A small audio captioner, trained from scratch: encoder norm rmsnorm.
Rows from block 3 of the text decoder, named by matrix and row number. Rows with one number belong to one attention dimension. Each number is 500 + 50 x the weight over its row's rms, rounded and kept within 0 to 999. All counts start at 0. Numbers have three digits each. After the name is the row's rms in percent of the matrix's.
# v: attention value (decoder.blocks.3.attn.v.weight, 256x256), inputs 172-255
# proj: attention output (decoder.blocks.3.attn.proj.weight, 256x256, transposed), outputs 172-255
v.104 094:526495463404534563510465407453481441512475518521406463434463494539400457490607541504493502528383497406630558389522429462509421557449443516510497441441585511474541448495434500507492432443504486549461561452465500563477512509522521497453435531559465440531
proj.104 090:498502538523503489360464536418585529489423471521481459495521557389486522486453579471421512415422513457482480547494421463567576575499486513518574506480400589608538612574481488492451518515535520465546500583606459545470420500537484486532531445438490558461
v.105 089:424480450500449491559567516569528417428480453465530507491442498448577504477473593440451595535580472498483542508522500491455480519461544499512473497543517462529541478517561495489492540547403495618444510569529460529582523482472530419482499449524493493522
proj.105 094:537573431468503511402455431441472516582534538532547546531566567582568482543461485564520482468527539528525536576471502525478546544473431509443616497470498461423452413487517542543535466497579505524502463501432531512518497505469468421535520470463481484547
v.106 101:514465547490555451515468586481541488547455539504466544530551506520525522527436451503509461532551464516549524421515533514549478540548479464387469350519511509455541457507509476540511490458489462406483609491488507504483443518470590518502488504464516559552
proj.106 104:484533586527461579488517411498441489510600500467528467465474569517458581445426556483484457454494453550400443465504518473541508446576575507538558473468546550575512488607440505552474579521526491522533482584480545500590471557562401569449526477448477381506
v.107 111:562466446434446454479497561524513615536477528479462528442567612519476536526465496547507474447449551354525557478484555531541481479533499531547561661482571446463499374640458469517569392494430483525511549508515547474534557417476401524549560454543443553479
proj.107 111:432433511489508449543456478566442440453535499527567422510471513519549456477454517530481460539510485505457513542626516488452508529502517483490537479464475504478551507408461522485495518565483394498485434556508487522490528507594497556551447545507485509523
v.108 102:393453495605475431459639472443502485500444445458485435509536569494487390495452547493495453515443544575485505554460432477529480475485482510531463540516449481461431506493521492492508510511426495586505523532482514521494477440475502525462512451414547576466
proj.108 107:564529488450476501546576513484452485477571472457434533489519495517499449508503461530557613541484527415580503513441445453431493584558496455404557537554536505593537534521384459573400522426558564561478559410462508509472495587429521597532487479493563520484
v.109 099:459466475414460597569533448490459488527553412471519428551410449470458551525613430478452472576494453502543518490570487427490410540525499485513507543450503471445512536458445499512565555533473452539517534510514459443535546544601446562409507442425505527425
proj.109 106:480461502509521470470509516542458471484503517494540556418427391510522389427445540500580508469515554472517458484401520546434457482501465544525569510463497498575568480390532493411537410517483589490475563537483496441415523487506500456539494480482359546551
v.110 100:491509498471535471500495524448521495513499493545428636514495481535539501522500511513438513554573559507516476434518456605493429533599528414475458422500431555543394449406490585444469512503534430468450462549449547499460545528503543518469429534556535508494
proj.110 101:548503669477493503466542495447502548566470568521566418479464480579473606504482431503545561530467442483439500552501440467471441521511591473494522489554545496561569544534442513493501464479504497436468502525398448482531520587463494508572386516473521584440
v.111 097:509544505402524506496544523520492490616488494573581527358454526467500542474544495428401541570474591522569505581498428471542554550428463492530514617452526544473576510518451519471469435583446459495430462501541487532556502534519439536550492516431529425557
proj.111 101:498379478520510518478443528510506534495481564514453585459564504398539451515496485514384475587538486449550500504560465561460492420586551483555513534509520415453536493497483472522523390415554619497532547483518467524535562432589452551444540524528493485480
v.112 100:469456498608479550534526545510481475500478599470464508482503496559422541472471538439427455435543499410466521522502483542485502513479500407507473519519454555487527460562427548462472511475492504549486436567578457527440534543443456459405461506562512475495
proj.112 104:577594542510527449491507454529484470496524485512573457461598483498582473471482517557505556498472486534491538534412536364470536478544536556565465485468532537509443439470501450405435461521562437501430482564527571535496481525475476444487578444491595465516
v.113 104:446502434525493450536628492372554508561526605389464493415500541457591524481524556472504431476462438466518551569536496528487533508553483515478455509487565449382502474515430385515485535503480481487561495488480489544588600458517495496464522548460444486446
proj.113 101:451539497448467457582444496497422491486526521619495463571598518573432490529553422498466486510461495460459450540426425512436521582523423500477571435449478521557501512390430518617523428453569527501467560555431566444409531446500439477478395463458419603508
v.114 095:491553503472528482553441558468477468467524448538452488521571512514480539539474432493459501651474487512463419412494460518451496432458483527543516593450517555523621541472446516451561563500470491520598463424482467465468607447458521422529469448568382500463
proj.114 094:472444417545459508373550398534474520454466547482420484485497507392443532423404530440426480473619480463592523612557524439469589490508561541545458462381577530432414499526490583511478511559556388442533461547518485598432500484513545489479443560443430479500
v.115 095:584534543584460458587465555573538558470419431532445382501488478498534462553525400531540445509495502430473523605490544490577533489485521470528501385522433543481402518550524541566586478510530432481377490521435434550445402558522589517473480508479598497427
proj.115 098:485503463509583552432483453519548395418521444621464515508438515606454600472453464520503453528514485582407514415501564483494469540508460522444569488544623467525581452547369466405495500502493457452585498430485553460506530491480489505508489524490494490537
v.116 096:516459532546532527493548448481440421549603536506602477488543500433507485496447492461441570395504538476530519536457480478519548520360556525583478476455471455567523514463541433575552529483456522533483444485511517496520492500499469469541567498510479500559
proj.116 095:505527404515442517558512498441482577435467450473467424587488485472513493489629559569477463551362414424455580489477589476529550489520513508535458603569529498464564526527470461450493541466561621488468617534487470501597496494494532602508523497561481597473
v.117 093:547435410547478459472509469465492370573464448545534493476515419570563482484548547528560534488536524477570494482644495491461486471590544521473497517515581525447494486478516517438563549532503493508530471541476521476511521451476505585526542577531516546590
proj.117 097:513525494475525428498441508518582587461559531502439531482421413505503498509493498534393565528400453545545509559447559567485389505485460366513555457496462513509489560437486518565524576506483500563544515522433563529495475532512452482488531535541492557486
v.118 099:631386518473557517534379473602620477470490429568461487535474481541527422520468449480429515536496507437522498501489457488497486519431431554438502438417512634486490563505434495445597488554464504602455374502481487530482556513505561521437494514464479485472
proj.118 096:474590420478439502444488538501508486452469449386537519531482592448494600519596409476543513458377498497461525499420530507510558447482510465550483512528560473508535485568476527450453556480483497536531524555574551584497434473506580415453392450484377481469
v.119 102:564514556535496441522609538575445530454558549458499505518450442456492563467550445461420504583427484471487432502448526459504547516512505503477466517480463484442479500446497557531555506523499550560532489558462525519542454512446604438609505512472478397570
proj.119 106:512519449568454434495522444460508461557505436508514468472432488499418448420558497622523576464572521520484514568499504578524506416467518633480464488498555524506432528450491534478553417494531576422575480562411507494491544487460527544516596428637426484527
v.120 102:408429513512547486526505491453506471500411502485447466456501486489539486500540455564598346561577451466555434502637461456522494398529546419446549545524565465513397574588521496518432474446480386526574646577558467523508448545529554541426525562485511427469
proj.120 102:469457546533548446518489569550591524494542474542472447564440534513465506477425445478529469510570523507603595519465530480443530516547505504555580485552467450603479524562517452518488549438481474504421608481526550478502515410448438519573496483550515515531
v.121 091:380459512542453371426429439515516518477511528415467551446565527462543512457523421549463515497531503606539576548556419500381496571514510454532529478543525451456454532555503508445463430504573516589618466495483474463538488586513425547502555457499471572454
proj.121 093:532427557441469546445526544436458570434530475537499436471429504536545537525485504307558463603572462496480441552441524555590465514517459444563472480485466474505485483442488550452489549453463538522472512472469529521533517430424490489565477561499634444473
v.122 104:509496587541542550572516461487419415500536533586540427401459467519510522514554481470481485557587479492586474542480576437471472399466529577511485475561543485500557407464532541529513472566434508500481520508446434536465520550490465422559529527503510448415
proj.122 099:526497493451568502559549538459563538403545479557458482519459501573520502500577455527478483538445420501514476455488485562532558482502457395588536495469580394526472536451418486497578573494536531463487482450451403557489414476491480459441550497510484578534
v.123 098:504443550542510539522486529503482599489503465509572427462426568525594479519479494517496484441522494414482478543534516447545475441545420513442509520585567466554451429507482538500534464507512461560451521455569491578520433559421457383491517497634408434601
proj.123 096:508536478415518515494468498466490412510480558420433438496487497525534424490510652432524510529574524502468493463537566471513541552494502448589403481442477543503577523539532500533526509519478539412537472432484559495533510365566518506467420528460481544391
v.124 095:477440610567487540501448540463492524443541440524584451508560472438554542567503453574466469457524477485484435465502511553555555547562582490526511467457561478560447502474602562434515476505460433516480465444515536547528570406522497420466474521549466491505
proj.124 098:450637394588524584424501469445565481548470554439503408596419553529484511471504487465516522530495554498450471467559539445531507545477494452526454509550436493530444421522497578477484465510462560487428388489495503482499553543448446530551520519585545499485
v.125 092:521471456517455505517515434500420454492565588458503496518549502472537443404490523517414571468619456494508599439448489496521532444495435557453478486546463516540528500488469491463563559509605618459454567481597421498520562454457401398397451515454562418476
proj.125 093:524526535390536496507525466529462610488553492536480600453506453457530507603424463551425380497492567497446447473506464495509520552542547458557493488541540487462506412485440432401531434409366417495454522593513478451535471458517615491462635491410490584428
v.126 102:524464455524449607483522493455463497549551554401554417522584561541405480534543448488521424559547493449584525522505537583522504450444524472521561508511448484491525465390509538534564514502512492487596531522443558444466440446527559516457525574559469419452
proj.126 100:455471463508523474541528559435529490460495482536593460506444501509496535506622493557469543452515500523507494409408492445503610601500488456507498370505480452549457535500489456518467477417433502518555512526493420522567428366476484441535509499435457491534
v.127 104:485510521491502480562482450540474535449540443483457528448408533489518451387477400436457534397497422478528564600508365490520515517465467498508552402389425513470512492501489501557533522486402475450547530588482462550434468549477553508465622455521466514468
proj.127 098:504476481521518449543464500484450426532536580502578565518448567513554565516506550572545478509444565436477517385502512470579565489507553579541466486545589461534535537566501471527524529577540547517449433493574587559571447503545429503501527517512480532516
v.128 099:533496462454539422498442435484592468473549458430541461469517511455548566538437577553496537535493475525571516438482586539471502456391491463476511457430403403468529556430507503425408589454494497571508510495463409569537495468485442434528498539499546452522
proj.128 099:504507518486489503470502549467510482404469512554546405440501494481458517436552444465499532541504543497518545461556461542531469421567482497507507510426591526415508318471585572395535525492525562545517436537541488558564454485513544456375517536444470568452
v.129 098:475435538580508515540517586426470551534513471521533489477455527341509464448527536444493494516562462503532531466535484586494441538469489475512560606576534520528491458576543506588473451533479488484479549522419559544494511450410604451550539488499454451564
proj.129 099:491537512401525523443510442529449481551555586511531557477487502494452470497503425478455497510452485468372485574513521365492556439393510492581469404518401483411435525471459566538504470596509518486478494464511425399525458594450403555441443431491465569454
v.130 113:456430532510429485513499515575520479465469538505480493427550472464542544524528494485467503484436560477470467490561478504488533513457456490467493575440475478458544521463515407460523441544483523567530510532570521530396454379438450437456480399463509473533
proj.130 104:542432408621509527536490449532494473536544477467488542414566504505466482561472545475508469541553439486465566529541561632553502567458510476475475380454455488438481469537615521513481590558476457413441417506500469466481520533587577517534464579470466460527
v.131 104:465542522500403529492492539500437565554583416487501524434468523544456576534601505588525473505480575459505435444465527497530513502388523350446546514448493531525542500506391476510463550539462512502503430520542479445448498495482523552562483447477561390600
proj.131 100:487464476649497499430340526500520493539515373418594571542448492513483456424517492498478529520503537467444514498531444436628489495434511512491496444545486490459464444480510495520411459504409558584566518543466545528518496463471541520486452561437460608549
v.132 102:444515516422474416516531527470528380534504543402469401472424471455510563433555544511455466510507576555401567470610564522431506414508501559489507491527489513527579415513581555428495520502521513536527504539456466526419439405571637481510448500496569570607
proj.132 099:505503476493540527463444485516495586432558565488609612522456569566506512565444445467463575549507563446504527474502407513569482598530500532611507571532491504471520472417536522450532519476484476403572411488524500509500527486507391551523475535522471470525
v.133 102:487518522496495415559423602401503448486449431520468482478466426609413499511516455420507446532456413605470554530529445431535545530509513598533524527589424482516524427535546500482485535529404501436549460506573470557491592481401425479463582529552493511477
proj.133 096:501540591484596494455512532542559490500463464481489495575491523471552535514454610443508573502523510470449472403579523495478496566477472453568531532463485554525483598460577472544386480482427533566486585399541404481495436390508497565524632462460489543460
v.134 110:461606557497531475513435490449495513477474457513533509455512452545506480463525476543484600433590464433427487434472532552592367515522527584492543499436474648433457468456488543481420517580490480455440552513469436534515519495507451505550432436566576508412
proj.134 102:444492521528498426517562524556516524558483552537465503538503495472589530476473367541471413565476500547523578527434426483441578441478447492513538551586521449611492493479530478432499407612433490583473506427440498569551500427535519513612564558510440525481
v.135 105:500529436499521518506557491498516509415593474529547544507514544603485505505483514460554573439378561554486371503535527530629491562432437527469466414471533557521517484414415517452580539310430420523431581473503476568471560598492550417490575489552520509506
proj.135 097:434481460539475482586614481543593466483490526521458385606492464415545487404439374554513578555521421580490566507435492532493500570456438496500497519512377536552560487498479580557498525526489536473526560531559481435483552533539464557492474492526424443530
v.136 100:587536501551480513589436519547497560609522525509461541489499444519480531470527478555538503480530447467512495463549501480472449662439456494536480544417528512547444535529462460436437542488498541443614524443503512537527451575507464542484533554478490439450
proj.136 095:500498525516510522435503456552474493477453410501599446512513554460391611508447523447515495595423428591536445476535456555495561471560506533478493514452533488406529553561565381513574492576417538528480528495521519530491458469560505491552492421548448545563
v.137 105:637463475484499460476517515502553462566444550432531513480409474503583443557483396508551511552550471450438547477517468547492462604480512532516562528543582453545532547496502598536451508570491453433427501524539609574461478562450477439479451519541437509495
proj.137 102:467561488566484448477478496456458475494445541569451517501442451503568460542593557493500504588500475535444537465399539417560550533555490473411476471505454589516474556476534473534563447526508446574609535458562443436456551557561528637446481373465535550514
v.138 095:514488494434483540528502463509545474504496494466476524462537454566495526553512480552470554464512551481527488424488537478502545368453508451468452473433514458428426511473476488401578423439493494430493501524422526534432587466456569473521557469468528436494
proj.138 093:530487478547513484593484558454499549454535460445665507539510534512542438567465407455493448580507469500568531541528545456664488573476483586561501498479468614562509471524519552444479500528432445466461503449453489509538473560582460438509406571517476479518
v.139 101:474544554534465549453585481549436465523465446505548484532503510558498421504501523490527501471477564629463508498455525549493498474510471503432528476507548550521501508482463528449391502569506494512450558470526430531362451545540628477550507533542584445485
proj.139 100:465488515420530399544488508371584549581502523479543473563515521582471543525502410525453459532475486483548483536376489506457549544471536516490562516532427583506412561440458562518469519582492564465602510513460490501565478463507602542491524318410520533529
v.140 101:565465525553572500564460483520485536529567465558461517490590393476470483438500541518501484480505533515521504435551495497480426464472505536518494542511542498560476561503505427453494453501342577346549458459451512412437386410467472442426585537460438455538
proj.140 095:426473528501538512443548513451554479545447517491557475509379429527468469493482499479561450570533529537468462472562537478545513563552497445596476443497436463476559465549415482489496433628471524498444514516557453487595438483522490510502479411547431520453
v.141 103:472571506453384473558550569577498469572447534544531482533539460502519523538433469495506496460473471488579491442572523428629406491514494440482536455455499569471517501487463484448513514496430429427520541440502472454522552465372511476384460513407453479491
proj.141 092:454510492548547516604538463514498472486514611462497534496504606461525411502478471444462406539604499539529464611507574525486465548488551500456420468498525515558482466540498414458489591575551499497534417474400542542540443469470529500604504463509505496468
v.142 107:493506560463514479415511555583533397603552422541522449532508514622610534431514551435540536518473553482579571440455537472532482544446553508519333447534571545548552516475451538534484634527526564492532586449471494508572430500543447502535488450524491506451
proj.142 101:598467623492499469523452450540482632457468525405462445495513506461428573491518491447522427465499562448499484514563467533424497361518483524598435546413453447575428499489504462484506468484537445516585556480468468495390546511531623476470525430468513421525
v.143 109:491489553375512476536449462564487568440543478517506403562514498495536516428466499465457440474517468613421482530496484502531470419578467552580485464562572500546480600490446524535397482459509503495483484440466512487495542473565448451463492522469542445516
proj.143 103:491473450498505548483478414507568563483463555554523591421518489515548546545507462465507585462505423500483494430520564523474411525475509538536479487534539443545589413403535485444534485345544464408529528500555484585521502567451513616506487425499469482505
v.144 100:580493559482475615483496597529527496483463397470487454585550504497518554489429553487668650579450517511465550566479487441461549525494416492501524540514460550473450462467475462458454585503449434400464493527501578571569541647441432482473550490519499495470
proj.144 093:472616535558538404607538477619479499472453478538476530492491529479534530516525519506427459458592538488471492408470511545476449559475556543491490526410463571592525539531492438421423565432536512534400597454464535455378488484477483510429455420487527481503
v.145 109:387534491445466403422563495531514524549510529587536493553473501454519489531507599485486502490541456465457469445497522524521549359480568545554514531395582578509530580296566514537529463518438546538472518477496466503488441492489488487569511522544477473447
proj.145 109:523470524517527471554476457447491532523401542582502442427503474477438512537526372351468520542483547544538427469543395464455443549476423517339529459454499433627431411518454469410556511517491460463519527521457527493455522445543506469482545484564488466523
v.146 108:495604460496543472516447529456550466565564539536515508510478480507491532513502523537518396482439560553573524524555489378532475531460470494443460453433435506535591435428456540477428490541450508487602529516492431488528537547443604440509523474389568518497
proj.146 107:463626467575537570449519509505474493503386529459578480496551525518550531579530525471475426447474495419553481539439515565469551477571524524435456499569481455443420528573580530548512566534504511566419404450529453593467486442519576588491457540525467547439
v.147 096:497459550495482544477426455456427566483543517446540455547452494515566546571423555451539600494501468552474481536410526523506531456484526411531478493529514547515522454542481536529591479442502443583484523537464536481496458513509487386542447554481493448529
proj.147 095:450547547516525543494588407529623487415448551596429454494477479458434455437549458499484658527542547430492538446509493559544482442469467558521525454367474423450461509482569563550434474505488517516559519491534535505495570559452480468530473469558496585544
v.148 102:470481453518526520490498583561552526455493362490495491490523426493500437533450567543536516457488389529563476529443536524541414526564443508539663579493467487498487547495451481444481464579505576507518535478572406504513541550471431491477604503494416428464
proj.148 094:577475587463566411458400611364536376549485483619458536382505472565539559430471461440509490495483438518449526445577551524490564492477446517509551478551485554562532490602494493478466545501509531551499561438504524578516494505482526535418408577474531514541
v.149 096:458482448552437541437516552465487497464526487482531518511540518471501587489616599517572506478468567534482508456559435499411508424461572532440389594436464484437453494579526530552449578467449498545523450503533514461527459482488510525531507579560628559574
proj.149 093:595509442478535603556472505501549420439492493458529484423485445590397453518502554459506522512533579465536398430498445505507544425515525552518521489442378498480540465489419448393520438513536593503415499532586448495492486563458540563472448541517446576561
v.150 114:527513556575525589413488461477427492594534467387522511407595590493549473452507473626537568536516470502493427549605548520499594492529516477489496482485483508546551471472547563611479467546499430485434432519502528454514408539429467511500356575456388470527
proj.150 111:362515539565493570526504478499494437506574473502581494511505415513463489489529530529523491538590564549564476538477511483599409480424448507504478551480536550470558594451450569588612471431518416539510473507422480520582467444574493527446505487510452508583
v.151 100:568453504493499485556510415473488467537486504559486447580477467579395539446504510416532517565538576560426467605560409536464550529558605512490482469404502470500553483499483505602647507514520540568441468567569583503485474549468426562484460514474508529488
proj.151 092:466496420550558445430469604594493544510524558496464538511558544499477580538527533461411459427452541448624465515546506463494558577531532434445495435499398532472496550530453467439486493496509538518449527490436524443404492500508437485494601583558408529458
v.152 080:549457423519500461498507565481507472482544439451536543467455469455519575492497442513453472467494522566558476416499484468548459504491504516451509510516601483496546523484498620427521502504471442534515489539464450518499616507570463356488509516524540427608
proj.152 085:506479480443556541535501471491587501460510503538577568631550508497542384517518540484558482559429396529577494499415497519482516479451497509493513529456507625449443579615573455500493431478503555454509518411559467513488511475506444580493436500452470511428
v.153 106:508533479570530386337526498571493549532459489529509403508444415490406460478443562497500520535418434444581497536534563461469516482570536520497475526494598531375454502588515582431462500519463433443533577441442468537510463542551483526526550562419510425403
proj.153 098:454460518518458467516522570427534440473589517550522526467566435472596522512534528464513432419410506549510494430438462447480471568585486538481571451529478521564574502562487329448526565491515515530585533469403564508492521472593487511552460404503448470471
v.154 097:476572595489540502544437515524550479524507510506480420440474468506471549501497486437536474536442540514645510549526548520569434552493478570493512501485502533543463566477531439478475562470461451434522618484491527573504436496537506495398412593434394402568
proj.154 095:594527505519438473483513383497484491537474505495523529541410490410494608498449523445557428490541466472402497499598452411529503564587451465441364602509474513397603444512562517435503507504493473418623524484494543427504447556505570478550522445471493542489
v.155 100:545487464494448422450528489413550518479503480446460399458391550427459526499543435465519489456451474440486460413403494455538490600539545464481367462512474518488522492489461493455535475501595481536469532462484513520460507513572526541524494485518492500546
proj.155 092:586474500470545532489409494561554529494552580543549498565585534485499500529462457475469448472423502476475590469492528552491570460496450597434547535452478451487488485549497495465442576555485507512522470521516460596500515585408535495571473461516460454518
v.156 099:532622542499513537503548598448355466456442472531468550501482533440532522482594470570580544536525507535456532506513474498477503550457513465483432529568489498597521546528554533533482523562434489466552541513492458614517523422529567467467475489537557518450
proj.156 097:556482473495497478596503515545519525550498447431407511494535462650460490476464556657418434460435440384468507548493404599457453510539581593555389485584484525483484510484412461619384472460519442479493501471426486411424513468452637513568490541546492503444
v.157 098:549517451529444538514525528450522532420553504444486530551584431524431453563552542549531408478422455573553436632467609465526425484503507485477549514525475475549488478469502552470505439534474554468464521465476490546573540602477493662466500617496541503473
proj.157 092:491517478462502439550452507454621468417453491479478513444483529457529520444393434476463465418545506470515463529564428484475470639590449510453496575583535473428504458577406438430440488411548615510500540447547483445458560534530462500481410528500501467513
v.158 101:401559435545475468542471458489508480488490547490456517497572514511538476496473516484551473435596412508455438500474541453474490407425399512575513392545469520591499618500448524408456524562504553578549461411391485528518592479414487498609574515534604572500
proj.158 098:508519519403473471561578515548507528478500534538529493437558446454490469543559383409422444463499531543472467443519552564503478526507611558494430540585544433534492444486537493534564534576483522393464508500602498541507541463552521474491466540469518404498
v.159 107:506548458463484565489526492450536492473509491535459495607453528574524510550398495471544451503443468473553478482436510577526539559460436409541615499466498423450510516512536437402462538554430506379471431556484478557563505502405526487515512505511443413471
proj.159 102:427564551482500475533533481426457345470444498467498422442531539533478455566558526486518422605526525403453494495516495456556538467575526462480447464439459572503559513413479437636514435387552524520525466520463559496477522505444497495593590518419594543476
v.160 092:505588561552423438529541499503514468528515547610517516542629518459476505572514436470458498491511542535552520548549440509496476487491443534575414535526503533508500431503474548583522507567525481483602431537504580509483498535501495495464442489445461527467
proj.160 099:530552418522507566522470550475486459576449393473510518579497541565552501514456509527519574522428548493416513548454557362479569447537516560545560500492548476565523531528551410480428463503622536561457471557501506395399508449478530660446485457504419484490
v.161 093:517472482528443423501478602405484439532471512503482507399507440506458478521516511518504485563521515509514501531452462440473410522498522520591531479503489460547308553505520409451481546543549440531411479452497555480526441489464552511551514611500488505444
proj.161 089:563450466450565479425458432596435526563532543438508552538503544468551430488485534461485518439461483579461506466390503516516513496518533569478529513430597513450529486438543554468522443458425517530523469491572375495465517472559532493465517539513515463480
v.162 094:485499447564391539512421549550483477560510430511470413523371469552579503531523422504529566497419551458491463516509561454478451461411432522502528544513465394540544349433512381552505437518463497483530569513473523481458472520544496485578416437506425522408
proj.162 098:477544622520464535537481486470530377352519516452586617506526455510578438621500491496457515572532531593594547447480517507441391431448507511481476510507566460505595557535424563517481552549590520512494473459509519417459547516394467481583546481536465523490
v.163 080:477500491602508480567543469490532414441514489541472510454500558539445417551456436516577551507531487473489483397536526547451587523474475481556391415530430485552534519476519520514498392476446466520480427507458571497486502491569484425491510508403603525443
proj.163 088:537463550510584413561489528409557546552492496449571463546563561415542501473543559502534451458575567424447503467448553499508494386509487493509521477500536485498424460456536490547561532493479490505498548582525525544427503535509476545482474499416501490483
v.164 095:568434506442456430447379541432561494465436477593476592502476497535417495454563510420510453471487531428531521581580509511551525466529444519475465478572477524563422539489449436480392598441493564457620536498607464509423575466487512474504469498619551484565
proj.164 101:485441481615517479457418540558479556502432445540497522500463465464479414556516499586510529541547451511451510503578517612628557526476563573596414525425566533494478457615426499535507430518568447532543481490441468404548390481426458417495576425467533456605
v.165 088:511491455509551564495515467498524555507408559486457510505522511535470538441523510451470446446502533543475496553529491440545469499567534498505517467504445506457439525520450434516610575478511542546438510459530563477473537381600528462500595507551506508551
proj.165 091:523448563489438451519536475493546412583554491472532516426443483533547391549465595545507555554520539477520489389510544491434533498450510557536614522471480578444564531581512451456512534460580471513443383518493544579487474466473451521481473495455439434475
v.166 093:530496586552591489510481514611460465501529488418548507511504535471478551445558508535491524485479538446511465587545379481587504599462565516491512476444485517544446466453480445446386459549441451560478498533522459508412398580534529545537498572517424534494
proj.166 096:494422512491518400544503505457479560429430455509461474529442560366545510462486470568563403519574524509577479552365441430611478568531504560567507548596439480514528452483466563542498462466538490506498545463482519498559520482489495603516558482529520470540
v.167 105:511471560494479520533520451587549461439442485419462528486512444513483525398481442514601536533395558465506547398521498501536509483492557477471460517485531475428503589539515484570533488509470523490632475464482491521585460460502449481461462505590533487544
proj.167 104:488468427457448520509458550427487439501369463485572451497492451477497541556526470477421417535532562472558526450456603433492517439555431485413445454412479508495534523513491358555471525518495463517481515405475600489553442456494568506503577413516454522496
v.168 094:545455560443548435531534476558524451410482490515481545462428475551433529590565456480422417487489537498606431362481484499598489490521461480553539514508540516523466530582551516477470554463518552541477475546556540511471526509534583513484467538478523504498
proj.168 091:659379449523466548448435481400566544510485486526519497520543496382497475469518465437509577513546452457492420461512458450514563562500558501485498417513494462528465493461507430518496549542466461545484428448531570487493412492602431441446537419401464604421
v.169 096:483585466441515515493551581586489565559596470508430511561485495550506480499462449527498537533458554479529418481472379525503496596487592428450463555607476514572603590551506424434524592467510470493472518441368492509498537583431424542479577499438458523590
proj.169 100:513397445494507500513495485518536524408396490503518498451573596506430490525434507461526479483453537499515490584435641422452617403481527503483518400431520543454486564530403587524499430541420493511571551515577472499523483393596458493550431458467506552570
v.170 089:465432496559524480479493526436478450540411464428600535541455465465396438464453452529535483499497563545528468444559466434489487469537495508518579529465548447442447458494450499539498537548510499469476483473430536459428505522431489479434507447483525496498
proj.170 095:522452486440523517485547532530490544464545500565474487419519524506567548537551603533505490430538527585426586509504532477485621549568525424456524486429530512525490544431520429443502471510415525414498608501457395419492442448559492513553519446553543500506
v.171 093:442435433466474441624446504413499545467491579478479478442530513481507512450486495536511563379452422482521449418516515538455468424411568467530457506519576533432416540470390544537608474447468523444452527423523496483450532559494516551527484586507539471514
proj.171 098:527417508578603491434492586650419524476571503574549421547555442456529491567506558555498468496512566471504463500599558478484544497535417458467558416439510447478618489508622468420545531411464577474461447520456498488478470495479550530550485476535521533541
v.172 093:507482415508568510527446470501529458461477522474490492486513429587466494580531536521511422528565592498540447540449509506412494498534528491437569482502497451536516464538586447518454454518535527471594530477466448449480502468531496457533583557513409505465
proj.172 090:484513449526547509471511541512556592505552540490524417448533564474513548543485457502488518600548520538518431392566535438512507466431412494499480482489428407525542535490470467460512484499557439539440513559485539450519527559467443404514543519567519491525
v.173 092:548560381475431486435598431464470473487494561388492514510545526584475501399361528481475466539470439440494543537437474519489510452506503477566462549453413589521532514514430573500452415508478529474566563544533442455542386552486471571532502561475502474494
proj.173 104:468471503589522578447447460469503524508479486554490490406442619404432569516461373426557495454528634602467468549454480538507474403600527455453511427463535455538408463493530491530458404568438551563473530519464479547478500413514616517524523515461582482505
v.174 095:586579480464497390458592515499415425467535492496479526466528514550378490446540437450386395455492529528517443468531486535519540544564507551503448483612598461545530546452619452573408512477518489603435498520442476525666467418529577509480501606547483500508
proj.174 102:443461541549469564577438383488461500549410448527416529526504544497512585554550478473469493593538468506455421549579475458497532555422470574433452497543446528575460434528461445542528470490552437535543437433610533437459571564505514483517483430507537500480
v.175 092:579545501479498510558506537515572544538526544478537488478518513577413451476486556490507578492480428408575478511504513412486443510529562575485449558437515514464531442475422508522358518447447512609538463528536481485520432479483600535448495458472510506491
proj.175 095:479531457461502434473389515451459471495530598543478517565550481417431530469515517475538514497574471620527557516480519513570536464574474441521516446623459556498411506509457545558467544525376499480431559472511563510524629571457531455513530493440432445551
v.176 091:473476538575458502480491508471528528573506469433540594531440471539516491470434492444442490508492459410510505500534473419608394443573430532502522541425442481620386479547505480573527437431536499495505455479507477445527543522505561465532469458540653507500
proj.176 098:517388451419415577421493471455500513464531436452519557522457499446429461435548462471559440514594477489505409556595453611418582487501556457599502476488541521460481543566495472433520520541481530441503426529470424561488487445474458537423525464468450493500
v.177 088:521417478501460531517423515567460536504457505519573507545483503424427491582467542541544497574516556505576506541517505466470480484502450515506500430481514498475470492490536446548529504521526498486415520424409472515462553439509461545461536511565491445433
proj.177 096:557455496506482448465464437517525538585622473494429511532521498476487481561525636472488432448431430496503470443484440501471423527418479576395561555554446578560525559499482480524480479478492496507433388473526580513539451669595569587539531555502478542552
v.178 094:517478464536348534540540576476479551519460514438593515509490429478406458536498403579502495450441549459490526553436571552539552587456465523492511437486515553473518568548536475420583551523460453613425534496464532484498542556385527467458562471398501535529
proj.178 103:484503507430539477455459466516523518514451496509466516527510558583494473492457597522532442342459439578489490518378498459444481519496494516513537541531523565474546561493568469539511464549434476436479432568490552522587483439500499545460507501491464499496
v.179 097:559556501537474479522468478567499578505551438478464437484443416497524552446489524560501545472510405459492437640521440456544494592465518582450452547563509528596498461486437496513514483451566537597474435550539457553518437448592544444530580453363517423466
proj.179 101:503490395465413447461616552512505499438429532499442476514560538517494507570481434483382448481480588481506531452513527436515434448486465591508568457495442511497514491560559495509507488521565447546471486373475580533540551478480547469528512482548475523504
v.180 090:493447513507515487454577508527483485518578541478520491530467517403481539436435479566490535452398446495412534442480488511503567392553500516422567544479487484443476555562433494471614543512516582510491532531466460501490574612458485546613537497539446476467
proj.180 096:519564481526429505525544543512529555444433492415523558506510562508488480535522532495570503482567549475600500563456498422576546543491477406472446471426560490527596555538484527421439445427507496446577432626489510506530418424489491415541501551414461481513